Weights of a small audio captioner.
Model: 2.98M parameters, log mel input, encoder activation geglu, encoder layers 8, encoder width 128, decoder width 128.
Training: muon at rate 0.018, 8200 steps, batches of 192.
Data: trained on synthesized solo parts of chorales (CocoChorales), 39062 training examples, 40.3 epochs.
Rows from block 3 of the text decoder of a small audio captioner, named by matrix and row number. Rows with one number belong to one neuron. Each number is 500 + 25 x the weight over its row's rms, rounded and kept within 0 to 999. All counts start at 0. Numbers have three digits each. After the name is the row's rms in percent of the matrix's.
After each neuron's rows are labels from the 100 texts, of 14976, where the neuron reaches its highest value: "fires on" is the input token at the peak. Only what is clearly more common there than usual is listed. The data: synthesized solo parts of chorales (CocoChorales).
# fc1: MLP up (decoder.blocks.3.mlp.fc1.weight, 512x128), inputs 86-127
# fc2: MLP down (decoder.blocks.3.mlp.fc2.weight, 128x512, transposed), outputs 86-127

fc1.248 154:485482531464539514511512486495492481507507514468484473469543471523509478506496507517511506518530480513515529498494511524461540
fc2.248 144:467513482462475510501503524493489511515526498509516447487492493552483510494508495478468480485511500485496531543490524476482476
fires on: "b3"; "4"; "f5"; "3"

fc1.2 122:476511486473479514480488515504501551522546499539525477500480474494512484522527470522484488496488566531496512483526466502504522
fc2.2 107:533501489450527484496533493515477544488490486499481471524524519510491485545469471493471505480462486536519474521499495511501491
fires on: "#"

fc1.251 099:539505527475465546505514514458476546545485455494509524502490514507486505507545480494464530523507524490504485526469517508470534
fc2.251 086:478506526509509464506531535497518454473497545471470477538514502467497500509522485471487533501539485469510463489526429468503480
fires on: "e5"; "e4"; "3"

fc1.152 106:454489544521505521504492568514456503514518483491518486513508528543527524469499466487457491508553526519494506532493484522473449
fc2.152 103:477501559517496505499517550543492463518516489462500479492505531489498550462532501523497477481534495494476471517483490541485463
fires on: "double"

fc1.302 136:462526482524486473505464514535490468464514515488498515506554524482459505477479521528461528493484547523500508523447497526495509
fc2.302 159:525509486503490471509495528489527490489488486506509466518465549493451501470471513495468528500487522489533535515558507481532521
fires on: "5"; "4"

fc1.247 102:492519456544511502523500490504544515467499523515483480507512466524516498512534527507498465479493528483539474451525469511483481
fc2.247 099:503482486519507531490454520482447480498468489492520545510483511487491456508491522515519481523514484477504479476538559491511475
fires on: ":"

fc1.10 043:509469492477511486528500497446467504530515486474498511497512468521476504538515461527489500481491478529544510467533480541470493
fc2.10 044:506488530512477476519473506507522537542433528521474493492510493497478505519499477449507496488514494494513499485485495516513533
fires on: "f3"; "e5"; "f5"; "f4"

fc1.60 087:505502543504540510504482495524488488483477463502439460514483492493481527529494477505511492483518491477510525503468509529484499
fc2.60 085:500483497536492486471515500471503505467497512486527494452501532480515469464542494505480483443514493518461497540504468544518495
fires on: "double"

fc1.72 118:504490510480513513547470498493484474497487497502533544499540536509474543492508495462494480510472484508488502483506471516506500
fc2.72 120:516519486521474459514483484484474488464531460490512531500454496549471508520521478520541493508521492489492477522505480487488499
fires on: "f3"; "e4"

fc1.427 081:520554533462510491519467520496539507508513547536475538515494497500489504518495528500499488513513484488471480437509505496486503
fc2.427 077:495513458498470498517436497514537489523546536549522532497479500521479483466461508510475499499494498479446490539498489505501513
fires on: "f4"

fc1.131 091:491455507523465519542453502499503524509522470507509484546519443529523515500511480505493483533521501499474515534489490503512479
fc2.131 087:513491523498489517501531500513507494489507467499440505488514529463519529452478527512504520498558474479488505531475518516462535
fires on: "double"

fc1.277 103:505493477489521498517523526470531481536532535474494512506506486523472527556514494483463542490456520448477532469522505515488470
fc2.277 107:514502460511492493482498486509467505495504515486513459521506495513502483543511491510524495482543460465502460452482471523470550
fires on: "b3"; "b4"

fc1.426 093:533477464502438492468539502501490518514482512459504502492508490518495491487536496504501473492558467473498536474492509503477498
fc2.426 092:504502492507510563524492492551490497482530479517512519521506499493527501529518478437490497512472480496515460561478507475511538
fires on: "a3"; "b3"; "b4"; "c4"

fc1.395 074:458509505498468547553497448474478488516469518477508512458487475488500520511519486519486512533491515477491500513495506500497533
fc2.395 087:504480519468482449489481514509506451479485498478536528493493471489494473496491543537480521515466515527499512540546494503472517
fires on: "c4"; "a"

fc1.293 112:498498491535472487538477501497453494539525502499488499498492516473530485514525479501459502554492498512504523490507500486496481
fc2.293 118:493452471493491488470514496505505527501469493508529499529466456545481524543517487537495540528513502495488510524475516461506482
fires on: "b3"; "c4"; "c5"; "2"

fc1.407 072:498515490525508499485527553483480561523506552522469525494461503495526508473509536516532508491508506462475503521492498471525470
fc2.407 066:444485480505487501533501464508527454492484485465535500484488497526509505511529498478528527527512483516504486475496487462474452
fires on: "a3"; "g4"; "g5"; "e4"

fc1.511 085:481505521497488481468501488528504472500551542515510471529489460490530480489495525520511518543522488507526496506461501521481534
fc2.511 082:534536504532491507513511523494488542466472506537476501433502530514477531482516483481504458512505515475521471483523464533506526
fires on: "c5"; "c4"

fc1.381 120:500510506503465480505496458508499481497485495520511480503500531524487538522530506518506541523494509496466510495543496495543514
fc2.381 109:503489483537520465479535509516490524487522501479471494502500490508512537492549489486539483477513463454470465542455499502498527
fires on: ":"

fc1.415 102:488530500548538527482506496470509484532531551485490505506513563482520513457477536493510516542508477483491471502491502472533543
fc2.415 113:476536493510564498533483496528541500518484517507477509500509558474520515453494438474445490543500508486524466510469498515470496
fires on: "d"; "g"

fc1.413 107:534497484477485514513485502489431535527487523493471495446488528501506505504522501516502522520476522494441489553528511482523524
fc2.413 102:502457448519490490529501491556545517450533466505502480503478500477494502525495540504542502502494485529534495506467510510480466
fires on: "a"; "c"; "g"

fc1.324 095:470476519462503503535498449477544479479473461498501534481486524533526524472494518511471546502520554446479476549517500471470521
fc2.324 091:472472499521524477543572527501468500565547499485491508521496522466521495520457487487531468483465526490527456487503519452482506
fires on: "d"; "c"; "g"; "a"

fc1.28 100:476488545507505496492507525507517498501487516528503536508507441495511534514513533487509483521503486536510507558472513443516469
fc2.28 103:481515472551499473521509505503501510479527500504502528533490487511487481487513448508512521478509502508510481542478460485523511
fires on: "d4"; "4"; "3"; "d5"

fc1.77 066:514526524509498509485529486438532507470526534476491487529495484544574462461498508499502486480513492511495479491484501516457526
fc2.77 074:539454528496492527495548512513510496490468474484476536457560493513465490450525525466479488523487495557538539502508475467480504
fires on: "#"

fc1.53 117:528461526491490445520494486474467525530487496454499475494486498502524523501534482506500496499467478493476542509498508504472528
fc2.53 108:485495429518487496480489556525494520527482515520544463469502486538498493478514482475505503487552499512483479476469541514530455
fires on: ":"; "b3"

fc1.15 111:493488528532489537496511479517493504462524504499501548479455532483501528498528499535491502521461491502456519530489507510552530
fc2.15 102:488490474468520481504484474512550515462514510485475517519487498498540503501509509495539481492501493496502458492472489511470459
fires on: "g"; "a"; "g3"

fc1.368 129:520518508534465507515502520486458472471496570498464521517487494504523502519502549560475482517456492492531525477500514505491502
fc2.368 131:528510498481488506487502515498527526499478490543527542521505465550448539488524487478462514527515474494470510521478485496502517
fires on: "b3"; "f3"; "f4"

fc1.479 090:485488469529523514522485521487491560501467527508527508495511521503490515560503491541492466490501517445490514501489467485504494
fc2.479 089:533470543499519486532507546484511510499479513494457532504492502489495468519511496557452490521500520522476515476497477470514514
fires on: "f4"; "2"; "f5"

fc1.416 115:502502512477505484483532525498534466482480502504476518504530516483529519547468510497507515556473526465556457497512476470513512
fc2.416 121:526509445485513502483495506524456501480490486544563492494510471474466476546556525542526501521505506524476474480485503512507496
fires on: "g5"; "4"

fc1.363 114:520542497520543474508516509469460514498531498484493516509503478480490525516525520509495537486514494526465483503487472472530492
fc2.363 109:494490510499480504469552466506511515495495503493542484498488528482460471500450506516517502530485497476501508474494518492473449
fires on: "d5"; "d4"; "f3"; "f4"

fc1.349 085:509516501557478497479523484518506534483506472493522509550479495505476504487521503509478519501504503516506542469528513479500438
fc2.349 084:507443479516502499549513589524521491493495492491487513499479510451469490538500505486523498538516530546505539494518513474484518
fires on: "d5"; "d4"

fc1.155 124:461520484506478451487532508494520498492521529493477515506522552497469499473508471505539531503541500457476474469502442463531502
fc2.155 117:481500509519452502486572481508506533471554504510529514520455490516500497484497509479512526509558472498484468474506508494505504
fires on: "g5"; "c4"; "c5"; "g3"

fc1.477 078:415476514491481532497554521499531502501472476492514496521512484524458508491500468500519485544486495486489509518496464446469485
fc2.477 084:507514488513501508516498490519466506527509481494528492474519483535490507497510521448519538475465530480466525503533539531495513
fires on: "d4"; "4"; "5"; "f4"

fc1.434 069:515483507501510515517503516520478493545497485484530494537461492481533530514507468545459519497517529490510511487499512483506512
fc2.434 067:489458516526496501481539529483479505548514495485544452463494512510509548505529511461518443501529486483483482504469482546504425
fires on: "double"

fc1.34 124:438491469504469509519530471523468501531509527520499516545500516524467503508526530533519478498501520507524544509449528499474475
fc2.34 120:530514527500469513474512522503527488464512548475513515476530460527523487463477497450524522486489452488545500520508494498468498
fires on: "b3"; "4"; "c4"; "b4"

fc1.474 103:508553508514507500509518478523483497473514502507517499455494537507495513501501474489502463482453504496501495535501461521498508
fc2.474 103:477495508487502508505534479508523500519533555435474482526475497496552477477515513509493504477461478526479455489491520492507519
fires on: "c"; "a"; "g"

fc1.19 114:478539516474542504473551530468508528494503490527492490538528508513472515459490489486538515553488494459506504471528514542495434
fc2.19 118:513486505490470509512515523522512538500526476514470527468510519551448523482509514488508489522473490520519515502524506478525462
fires on: "g5"; "g3"

fc1.70 096:474558485493512542470465527539486507464484499511488509521467553502499458539499475511475496510532472449518564501512528544481516
fc2.70 083:517476502479554506522514532491519519526488494482451508492508517518513544498550496512501475521454512483466503504565527488505473
fires on: "g3"; "<end>"; "3"

fc1.59 093:493510488504514507448497525484520559485503459502510457519506504508484515513470520465474505451471496520526532507473479499480523
fc2.59 095:495471517474482475509515485506470502525477526517486500500530472472482527543504524558513533522524503510486482483508501508500494
fires on: "violin"; "saxophone"; "cello"

fc1.129 078:511510519521525448558494487440502536522532495475471495486475493522516509505490479504528495519522509483517538525480499507486451
fc2.129 088:456501513496470432498528503507503503471515507504480496502479506481483470519522488491495482497530468477509490568513489482508456
fires on: "e5"; "e4"

fc1.503 130:459469503482528472528492538494530491495513467481517515503535469454462534483469528497528522542533508513463475524524519520534471
fc2.503 125:555523497477529500465486494507516482519477531529512528488476570516487487539502508496511465441462463478513502490475503480498493
fires on: "g3"; "g5"

fc1.260 143:512453526476486568532528477465537495484541482499476515445489486484531486523484526466569522498441541524534484472520523515527510
fc2.260 139:502457451494509520522500491494470527447488513479505493452452505526522482501476524524484528501466524501545510470492514539487499
fires on: "<end>"

fc1.156 074:521507539488561468541516543489503521478514500478508481450475501475507504555516485516506464457470498503568473502443483487523489
fc2.156 077:526497480452503496501509533509486518536490546450501525477485518496537460530508521547493511502484472491537492496459468508522469
fires on: "f4"

fc1.91 098:497499542513492496505468507494455489525498523498521523502511512489500498484504478521484483525482532481460509498527481466493510
fc2.91 091:493474507529529491516504511483525497475484493530466502466509439513486536492504510521463528506470487512508540436477455537502508
fires on: "e4"

fc1.403 145:493485465531460460483475567468511504497484501489500521462500467467565519485509485468490500501502539509456496477487501481514497
fc2.403 146:460501498468504533510472493509491497487561525532431492516477463576533477510506501469540508518501470511494517519501479492511493
fires on: "a3"; "a4"; "d4"; "3"

fc1.498 132:503519506521464531500493531468503476535522506510505548513481512518505473487492489518517510553479539535512486534471492478507467
fc2.498 119:484457487526478481509506491541486514514499491490510487523466476486491527459556483492482509524532469495516513504488486511465459
fires on: "a"; "4"; "3"

fc1.176 111:509509519500447527482498501493487534480462543524487489458560498489498510475460529523522508491464489482457501499528510484481470
fc2.176 124:480505510470466516480508473524532498450515505493513492549494486532477493506488489508497509498557502463521533510471482491507478
fires on: "4"; "5"; "3"

fc1.162 148:469495478497451487512483484522478493456514540520523546535495510488501529523491542506459504521508454495534536449501535504509518
fc2.162 140:514513535496522498459551488550489490528504538525497491524489509549513491476565492477496477531472468451456504532477518478482497
fires on: "g3"; "b3"; "g5"; "g4"

fc1.86 120:504538522498508534475522484515515489557560512492468565499525510527485503497526542507495527470484476474481456492540486517467473
fc2.86 111:440489498507508484509493521530506487473493526523493490501529486523511515505524496540479468452520476531473494525476478511497505
fires on: "f4"; "g3"; "g5"; "e3"

fc1.430 135:493511516480455494533494522520504528510517473565467451551510487519508504525493507527465488528461485553462498521475510518555521
fc2.430 141:500484499489534513475488493452506458514546488558446503534496518497537494525498510514512491523501438552519487529477517497515554
fires on: "d3"

fc1.172 118:494496504522465481519467490532443461493470482498500508467518492505530517529515489513425507496528498516495546529477499504495514
fc2.172 113:479490487503471523435505467500556509506559498516470500519515461558509483486509496469492468526481503505467506509456497487506509
fires on: "e5"; "4"; "c4"; "e4"

fc1.356 093:480511497485468473507490523499521507477524495479494487513477523511489454508501484476547506499497515491494514513494439533519502
fc2.356 097:485480443474520462511517485500497550516481488520479517461485526526514475484453488473511515525494496484496506519499486495497515
fires on: "3"; "c5"

fc1.357 092:477511522527503504510482523486484548453511489477512503496477516474516507477485515497483517503488562505486551535510492438494489
fc2.357 097:508497542544490472493499511520530534467480485512461511488506479504495497464458507524490517502518500459514470526514551521477508
fires on: "f3"; "b3"

fc1.326 078:506505491505516533468528509508485471448504499508470496481517506505503467520497470518501477544491497487510535509508447498495509
fc2.326 076:506498541475463502512482506507539514476534487508497494461507493470512514469483540540532510515477475467471474519504495501529460
fires on: "g"; "f"

fc1.319 085:511487501479491500473489497495530514511478497513509518474536500518530484479523551514546507468492490512499506531419489542472500
fc2.319 081:487507480445517507492504501550462490489514458523485466479504477477523499494491503529481576446511519518470510492512501508472485
fires on: ":"

fc1.263 115:551498474446550518458514528488473521500490498479544488462493477477507480529492482505466547509519503535481532529487499513505497
fc2.263 109:449507529479510546512472431501511496473514526507483525496500457499517504519500497510503515564511496499550503512476483513483450
fires on: ":"; "c"

fc1.103 088:471531514511572543537508463469523529539451533517531518482481515500497470495536487511475508456512498513512507490509513468501472
fc2.103 086:539530482526521504504479509519464508512455495491462505532505510517497482502468492523563483528487496470492494497517480494496521
fires on: "#"

fc1.46 128:471590504483527528479495494491474493551477505536498512471568501529506476517530474487485503470496468475476459515511451499439499
fc2.46 125:512476450478491506494553464505519523467544510485451520520492474541476534525500511508522487493497488474462494523502489484499466
fires on: "f4"; "f"

fc1.173 068:484500513539460496545527483469486467520529517497480468537489494477508564444506489495538472550471536480454479523464464517499542
fc2.173 064:522431470525487461483491492497492510526541475511503511473518524541509502507485493515504479514498504508511490525530535506476485
fires on: "d"; "#"; "5"

fc1.392 094:489492521468517488518486523492534479502498440492486471497508557531461490498528521519531485458510497522513511502469540503482488
fc2.392 103:483518493512469474524512538508481445496462463531502545458458496523465483510502533480477500488501520450501481543508484506510483
fires on: "c4"; "3"

fc1.41 127:467480491527498489491505516507469525507514509472481507529475471521482451513531509479492500518500515530485531504510474508499473
fc2.41 112:502513518480504494527475518473524468459506503520496550512535490476505503485464486507514456512494498507486511477477496528525508
fires on: "e4"; "e5"

fc1.160 124:470528515439477508475488495542538499498488486531521481502545502512478488503527496489550487493518546526525491547492493526464511
fc2.160 135:504508512483506492519482525493549493506485438489500505493458531475509504509550463488508493491508511456482470496552522475477482
fires on: "double"

fc1.1 065:471470564461525513491481474520483474528505504521537484494508511476500493489547549527537508499504563552487517498509469539521498
fc2.1 065:517476506468459555524501480494494516470470493518517411502510472502549522476491512513430531487476548515493470517471495522467482
fires on: "<end>"; "d4"; "3"

fc1.158 083:483521525486523515464502454505485556524493468503497492521498508503506544524492506529513550524501537513484482521498486464487501
fc2.158 074:474466506504519457526492491472506467510493500525479528553490437522476495478482478490485496535523473490514484509543487474513486
fires on: ":"; "c5"; "5"

fc1.236 117:537503522464479526545536478500501474497455477505495485494510472506483505498515499495525522545456527508505489475538491490460479
fc2.236 106:443513500496528498493495525508531518471514491486547488518527534496490511527518441516529441456482522517516447465512498445567513
fires on: "c"; "g"; "a"; "d"

fc1.76 108:456517498510484520558494496516493483516531493491504517479474497489484504521514493496499462511516508526502477494487488476516491
fc2.76 118:543505451528517471539467467496515471513471478517477537457505522506478466526525466520479486457480497537504499490503516498478502
fires on: "3"

fc1.507 131:442478519507473499535519473503503493502537494483517494544484565519443474494520539509505515519490509482517502466496539489483450
fc2.507 136:500480486497469511502493528524502508517509497532541481494506462490513499446483507487518454496491481510549496549512512448516485
fires on: "b3"; "f3"

fc1.482 053:471496522492483514538517453514520455515476495487452503477518569466476521544517552521529499477461497491522581522486543523526512
fc2.482 061:426514512433511462500518520519501500507535509501488508505529471546479483496481499552477507513510494509491520537458520502493490
fires on: "#"

fc1.51 114:500470521460532515514525496483515509548522521477495504499535536512475484506466487456520475470494531486492484500517466584483495
fc2.51 116:489519475471476490512475533487505518474498532511472477460522516587506518506456504498488525476512504486467489495449475515497516
fires on: "f4"; "f5"

fc1.81 082:513495546489495506510506502519494490461516486520562479483448546488490548467494546521533457554479531472470506529496478516511539
fc2.81 077:468494503498515491502535542472550470496506482490494485520534477517516498493506496524474492505495489507519466476467463488525477
fires on: "d"; "a"; "f"; "c"

fc1.311 167:497517479454477525509532512493522477488495510418500521508502493508554499502510512517511520459502499477481520463470486517467528
fc2.311 172:481499510523517508444462541474528512532538507464539488515487491521499507499507488500520490527467466472471493507490502449488498
fires on: "4"; "5"; "3"

fc1.56 130:510515494479552539487507488462474489499520446510479485487515497484547471506506537489497454518498494493507512501474496517506520
fc2.56 126:498497469501557526469473534447487522481479497506476489500499507514517492496491459504525533481492495520492473488538477494511510
fires on: "4"; "3"

fc1.163 079:465496516484513488501481469531512482536534478539481485540501484529524502517533463531468451515489480551495511481505534517525523
fc2.163 081:511495493435455504491492495469512510498481431556484507481532523549487503511524506493499500515494449548510514524499518495512521
fires on: "d3"; "<end>"; "f3"

fc1.106 052:500467480470496485482478455501492454506507508498498477471507455520498547497506557482466504521480476511471524493517473501487453
fc2.106 047:541508528514489507518540564516486517522504495456502514501472505467445489528505506505522490477495514497502495484485500509502503
fires on: "5"

fc1.230 137:481491520532497479493526488437490481505474546476541501499533522506489497499487486552501476492470508499472501481508437488511534
fc2.230 127:507519489479524468526483495511488516495531521578507534514471513477438454492471494526520490518470501505476477497493477462514504
fires on: "e4"; "3"; "e5"

fc1.170 092:457477479518496470557495473484481514489527529492487540489512505486472503504486487526532514527487498475514498508491515513496517
fc2.170 099:489501516488468502492490536523489505501494533469491507485497500513520514481502499491490537509516478470501501526537533474463506
fires on: "b3"; "b4"; "f3"

fc1.8 152:505466490466507500513507493534501499528505508489484521472483538480486562514478522489479498522528559517490526488535467474506516
fc2.8 154:543490517458479480501521505519496480521468483466458484489511498515482511513500501498485511525499497478503512515526470516483495
fires on: "d"; "d5"

fc1.73 109:442520487462489484490541484508545493498504505539522492460531533495464512498495506517515528484484527549499466462515477496507485
fc2.73 103:477451482501531516486530494477516484501509446502509527526502476511487516434475518474538530513487477426478493483495527481527467
fires on: "g3"; "3"; "g5"

fc1.99 137:496454525552491483467522517459488479500498521479494485474528459503499508510498476548473442510506501473469492506503467467496524
fc2.99 134:452530510488506498522469512539534542458472496528527536501470514527520467499488503511512503472469519488534492497490487485500513
fires on: "e4"; "e5"; "3"

fc1.488 051:464493492463487510488463479516468492477496461516509518484493471558531520507515484506504463530498503497478529494528470522527526
fc2.488 045:508499479470492522535496475471488509481486432498501504491518501530444497513498489445488505506525529478487493526461505502520423
fires on: "g"; "f"; "3"

fc1.304 107:500499499493480486520529498485478473487531488464482457484527512502472510500512503484515514515501523491437517529512476531468515
fc2.304 099:468508448483451489471516469545463513511516494525512481491499488551505478530531446483486519482515510478496506517473496526528458
fires on: "c"; "f"; "g"

fc1.287 069:511498490502513535468479480531439503506516480492503505539539486492471547530499496519527483517465502487480525522505473487531476
fc2.287 062:481462540504452483503499469502492519498458493471522519504453506477483486471504525503506489496489495509557499473528506510504535
fires on: "e4"

fc1.348 049:513451497513448488479513506486470516500485496533455502518499482501527485465471488504464509527497510475476520543481485543489478
fc2.348 051:515474489497516534512499493527506483511505514453496504518532524518491501464506491540496495516489498527446483490495511534512521
fires on: "double"

fc1.18 103:545502513525484512480512511479481493470528528471504507507495552526492508516494522549537533512512494467478505531497504537515508
fc2.18 099:520490489472498529485508530519500502540523486498523475475477476493482442526526490519490491552513486517506543499488500509495484
fires on: "a"; "f"; "g"

fc1.198 055:453535522512516535510523491485495487498485504514511486522518475527519512467513468513494480499505548482524495497482473496469446
fc2.198 056:457501533511512505522508530485460537499532497528505498498460492466503515530478550502468518527497536491516508477496516546522566
fires on: "e4"; "4"; "e5"; "5"

fc1.115 127:500519481515493536533526499486528490544549496485562544516515494460475488532481518502423496547511530532562534510493495502512467
fc2.115 118:533462487467506511537516514490528466502450500501517507483507503511476517516499486493514517487509499524526498527520547455487491
fires on: "d5"; "d4"

fc1.165 132:501462515501501468505491510458500464515520475489494483477471509469541540502524466460471490480519533502545513492513550486539494
fc2.165 141:529464509514529468475498481478489461502473508487529533497486504522475492519512506506480473506516498478511510502472491497513530
fires on: "c4"

fc1.27 088:472528509521550530515515453493508481468558517485472506467506530478510448492521508459502496525496480503522504466494491476461508
fc2.27 092:500476460528502560493540473523506511517516522463464515483492529558540510462502505497472499494498470475503465491532495468473511
fires on: "c"; "g"

fc1.242 157:507517551453480535504506481473437509533483486496467523524503492514489487507526470505501512511538511503524475515531508522458539
fc2.242 152:524494508530462541502491485477472451475507482467501517497514485444477525470516474489503484505486499492556520487523505482471550
fires on: "e5"; "e4"

fc1.310 090:452477522506510490491475586481489497522501485544517476495483468492505524484476484467476527529499510507454504490506492480522532
fc2.310 095:545497478457538492489531463546533492513465481501488477470503479530497548525502521502515521512501517510522502505496503497499505
fires on: "c5"; "c4"

fc1.22 119:536513498494511497480457511479485489508504550511471517503480520491552536479530534504488496530464545471514510493502467511510491
fc2.22 106:479540508497458470551504532552491533460495535465496497480492501483471488550555500512498528520532467515516436523495519513477487
fires on: "c4"; "f5"; "f4"; "f3"

fc1.100 102:502482498497535457494513481473502482492477493470505466511533473503512482475520504519498487517501538513545484503499473493508483
fc2.100 106:463532478484497509528487512490482509462507501508547493461488509498530514487448548456521480486521471544489480506534546488492478
fires on: "4"; "trumpet"

fc1.371 038:491544469490490520521505469495511469485513519531535523518521515497542493506508475489499492552526481502514521542511527511502459
fc2.371 040:474515547486489495527517491484492518477511495500534517485503496505471494482498525525507537512463514509517512507513491501522509
fires on: "#"

fc1.369 151:476512536511498496497482487506459535511467487498514489515503508453466508501556529473530482482525484474514513500509477518430491
fc2.369 158:502530509505470525486525488490426495495511468527522509473533466458455467454516520505461488524495499488522518538497532506458505
fires on: "4"; "<end>"; "d4"

fc1.494 067:454513478495486479479522506517505512489505568493487512484475480522512456528464550495548485515510471521477512473481532488501564
fc2.494 058:504514522543523463550491535532524485487489471507461485503514529454458538512469504521493536539503490490560524451497471564504506
fires on: "g3"

fc1.335 166:519540500487492512473511481527507483471518462498507475448515533529473502510518503520525495599511502475466489520491432528515526
fc2.335 177:507518503483471504491498501504519499462522472502529470432474528505489504502497496505528470551485508468484464548500477547489527
fires on: "c"; "f"; "d"; "a"

fc1.239 117:505515470527497512493527515455485533486472523523517530501499495527511523534460509475502513480471511486507459442502439526518471
fc2.239 124:476525469504504481506477518551473483459526521517484495495498495499530461475512466515509524515490446488459500451474522517513485
fires on: "e4"; "e5"; "g4"; "a4"

fc1.177 101:505493507436466539537523515538508471498522478513561468508488488493473508482489494525531496506510513542525514489440475469486486
fc2.177 102:545534464487492496490500478515524486509473500523504499478458483503562520533488508486491481508519510520535536521510503525447486
fires on: "d5"; "d4"

fc1.29 086:491498586568496481498500494495514460542487468483524519501444489470482471480498539504469490517498496507491514472510500496489524
fc2.29 087:512484469526541487525498537495512512503442463569494458486477533477486516550516488486456479495490482514542507489501516509524437
fires on: "d5"; "a5"; "3"

fc1.188 088:534489484491466503527521496520480507445538504482510477512534501473528479517456458487461516536533474486498512524507521517491508
fc2.188 090:471452524470485500500476505489484472509535508470509476522507446526548510438512498494487509471485518469498494497489525512452517
fires on: "#"

fc1.396 096:487486505511457541493503457487492500514499493466495491506495487487515483474502498485491551509543514513550461468515501514520521
fc2.396 097:540462518497483478488439555502478467482498500455477491564462529491480512499522464471481514499518513528501512469532488453492517
fires on: "e5"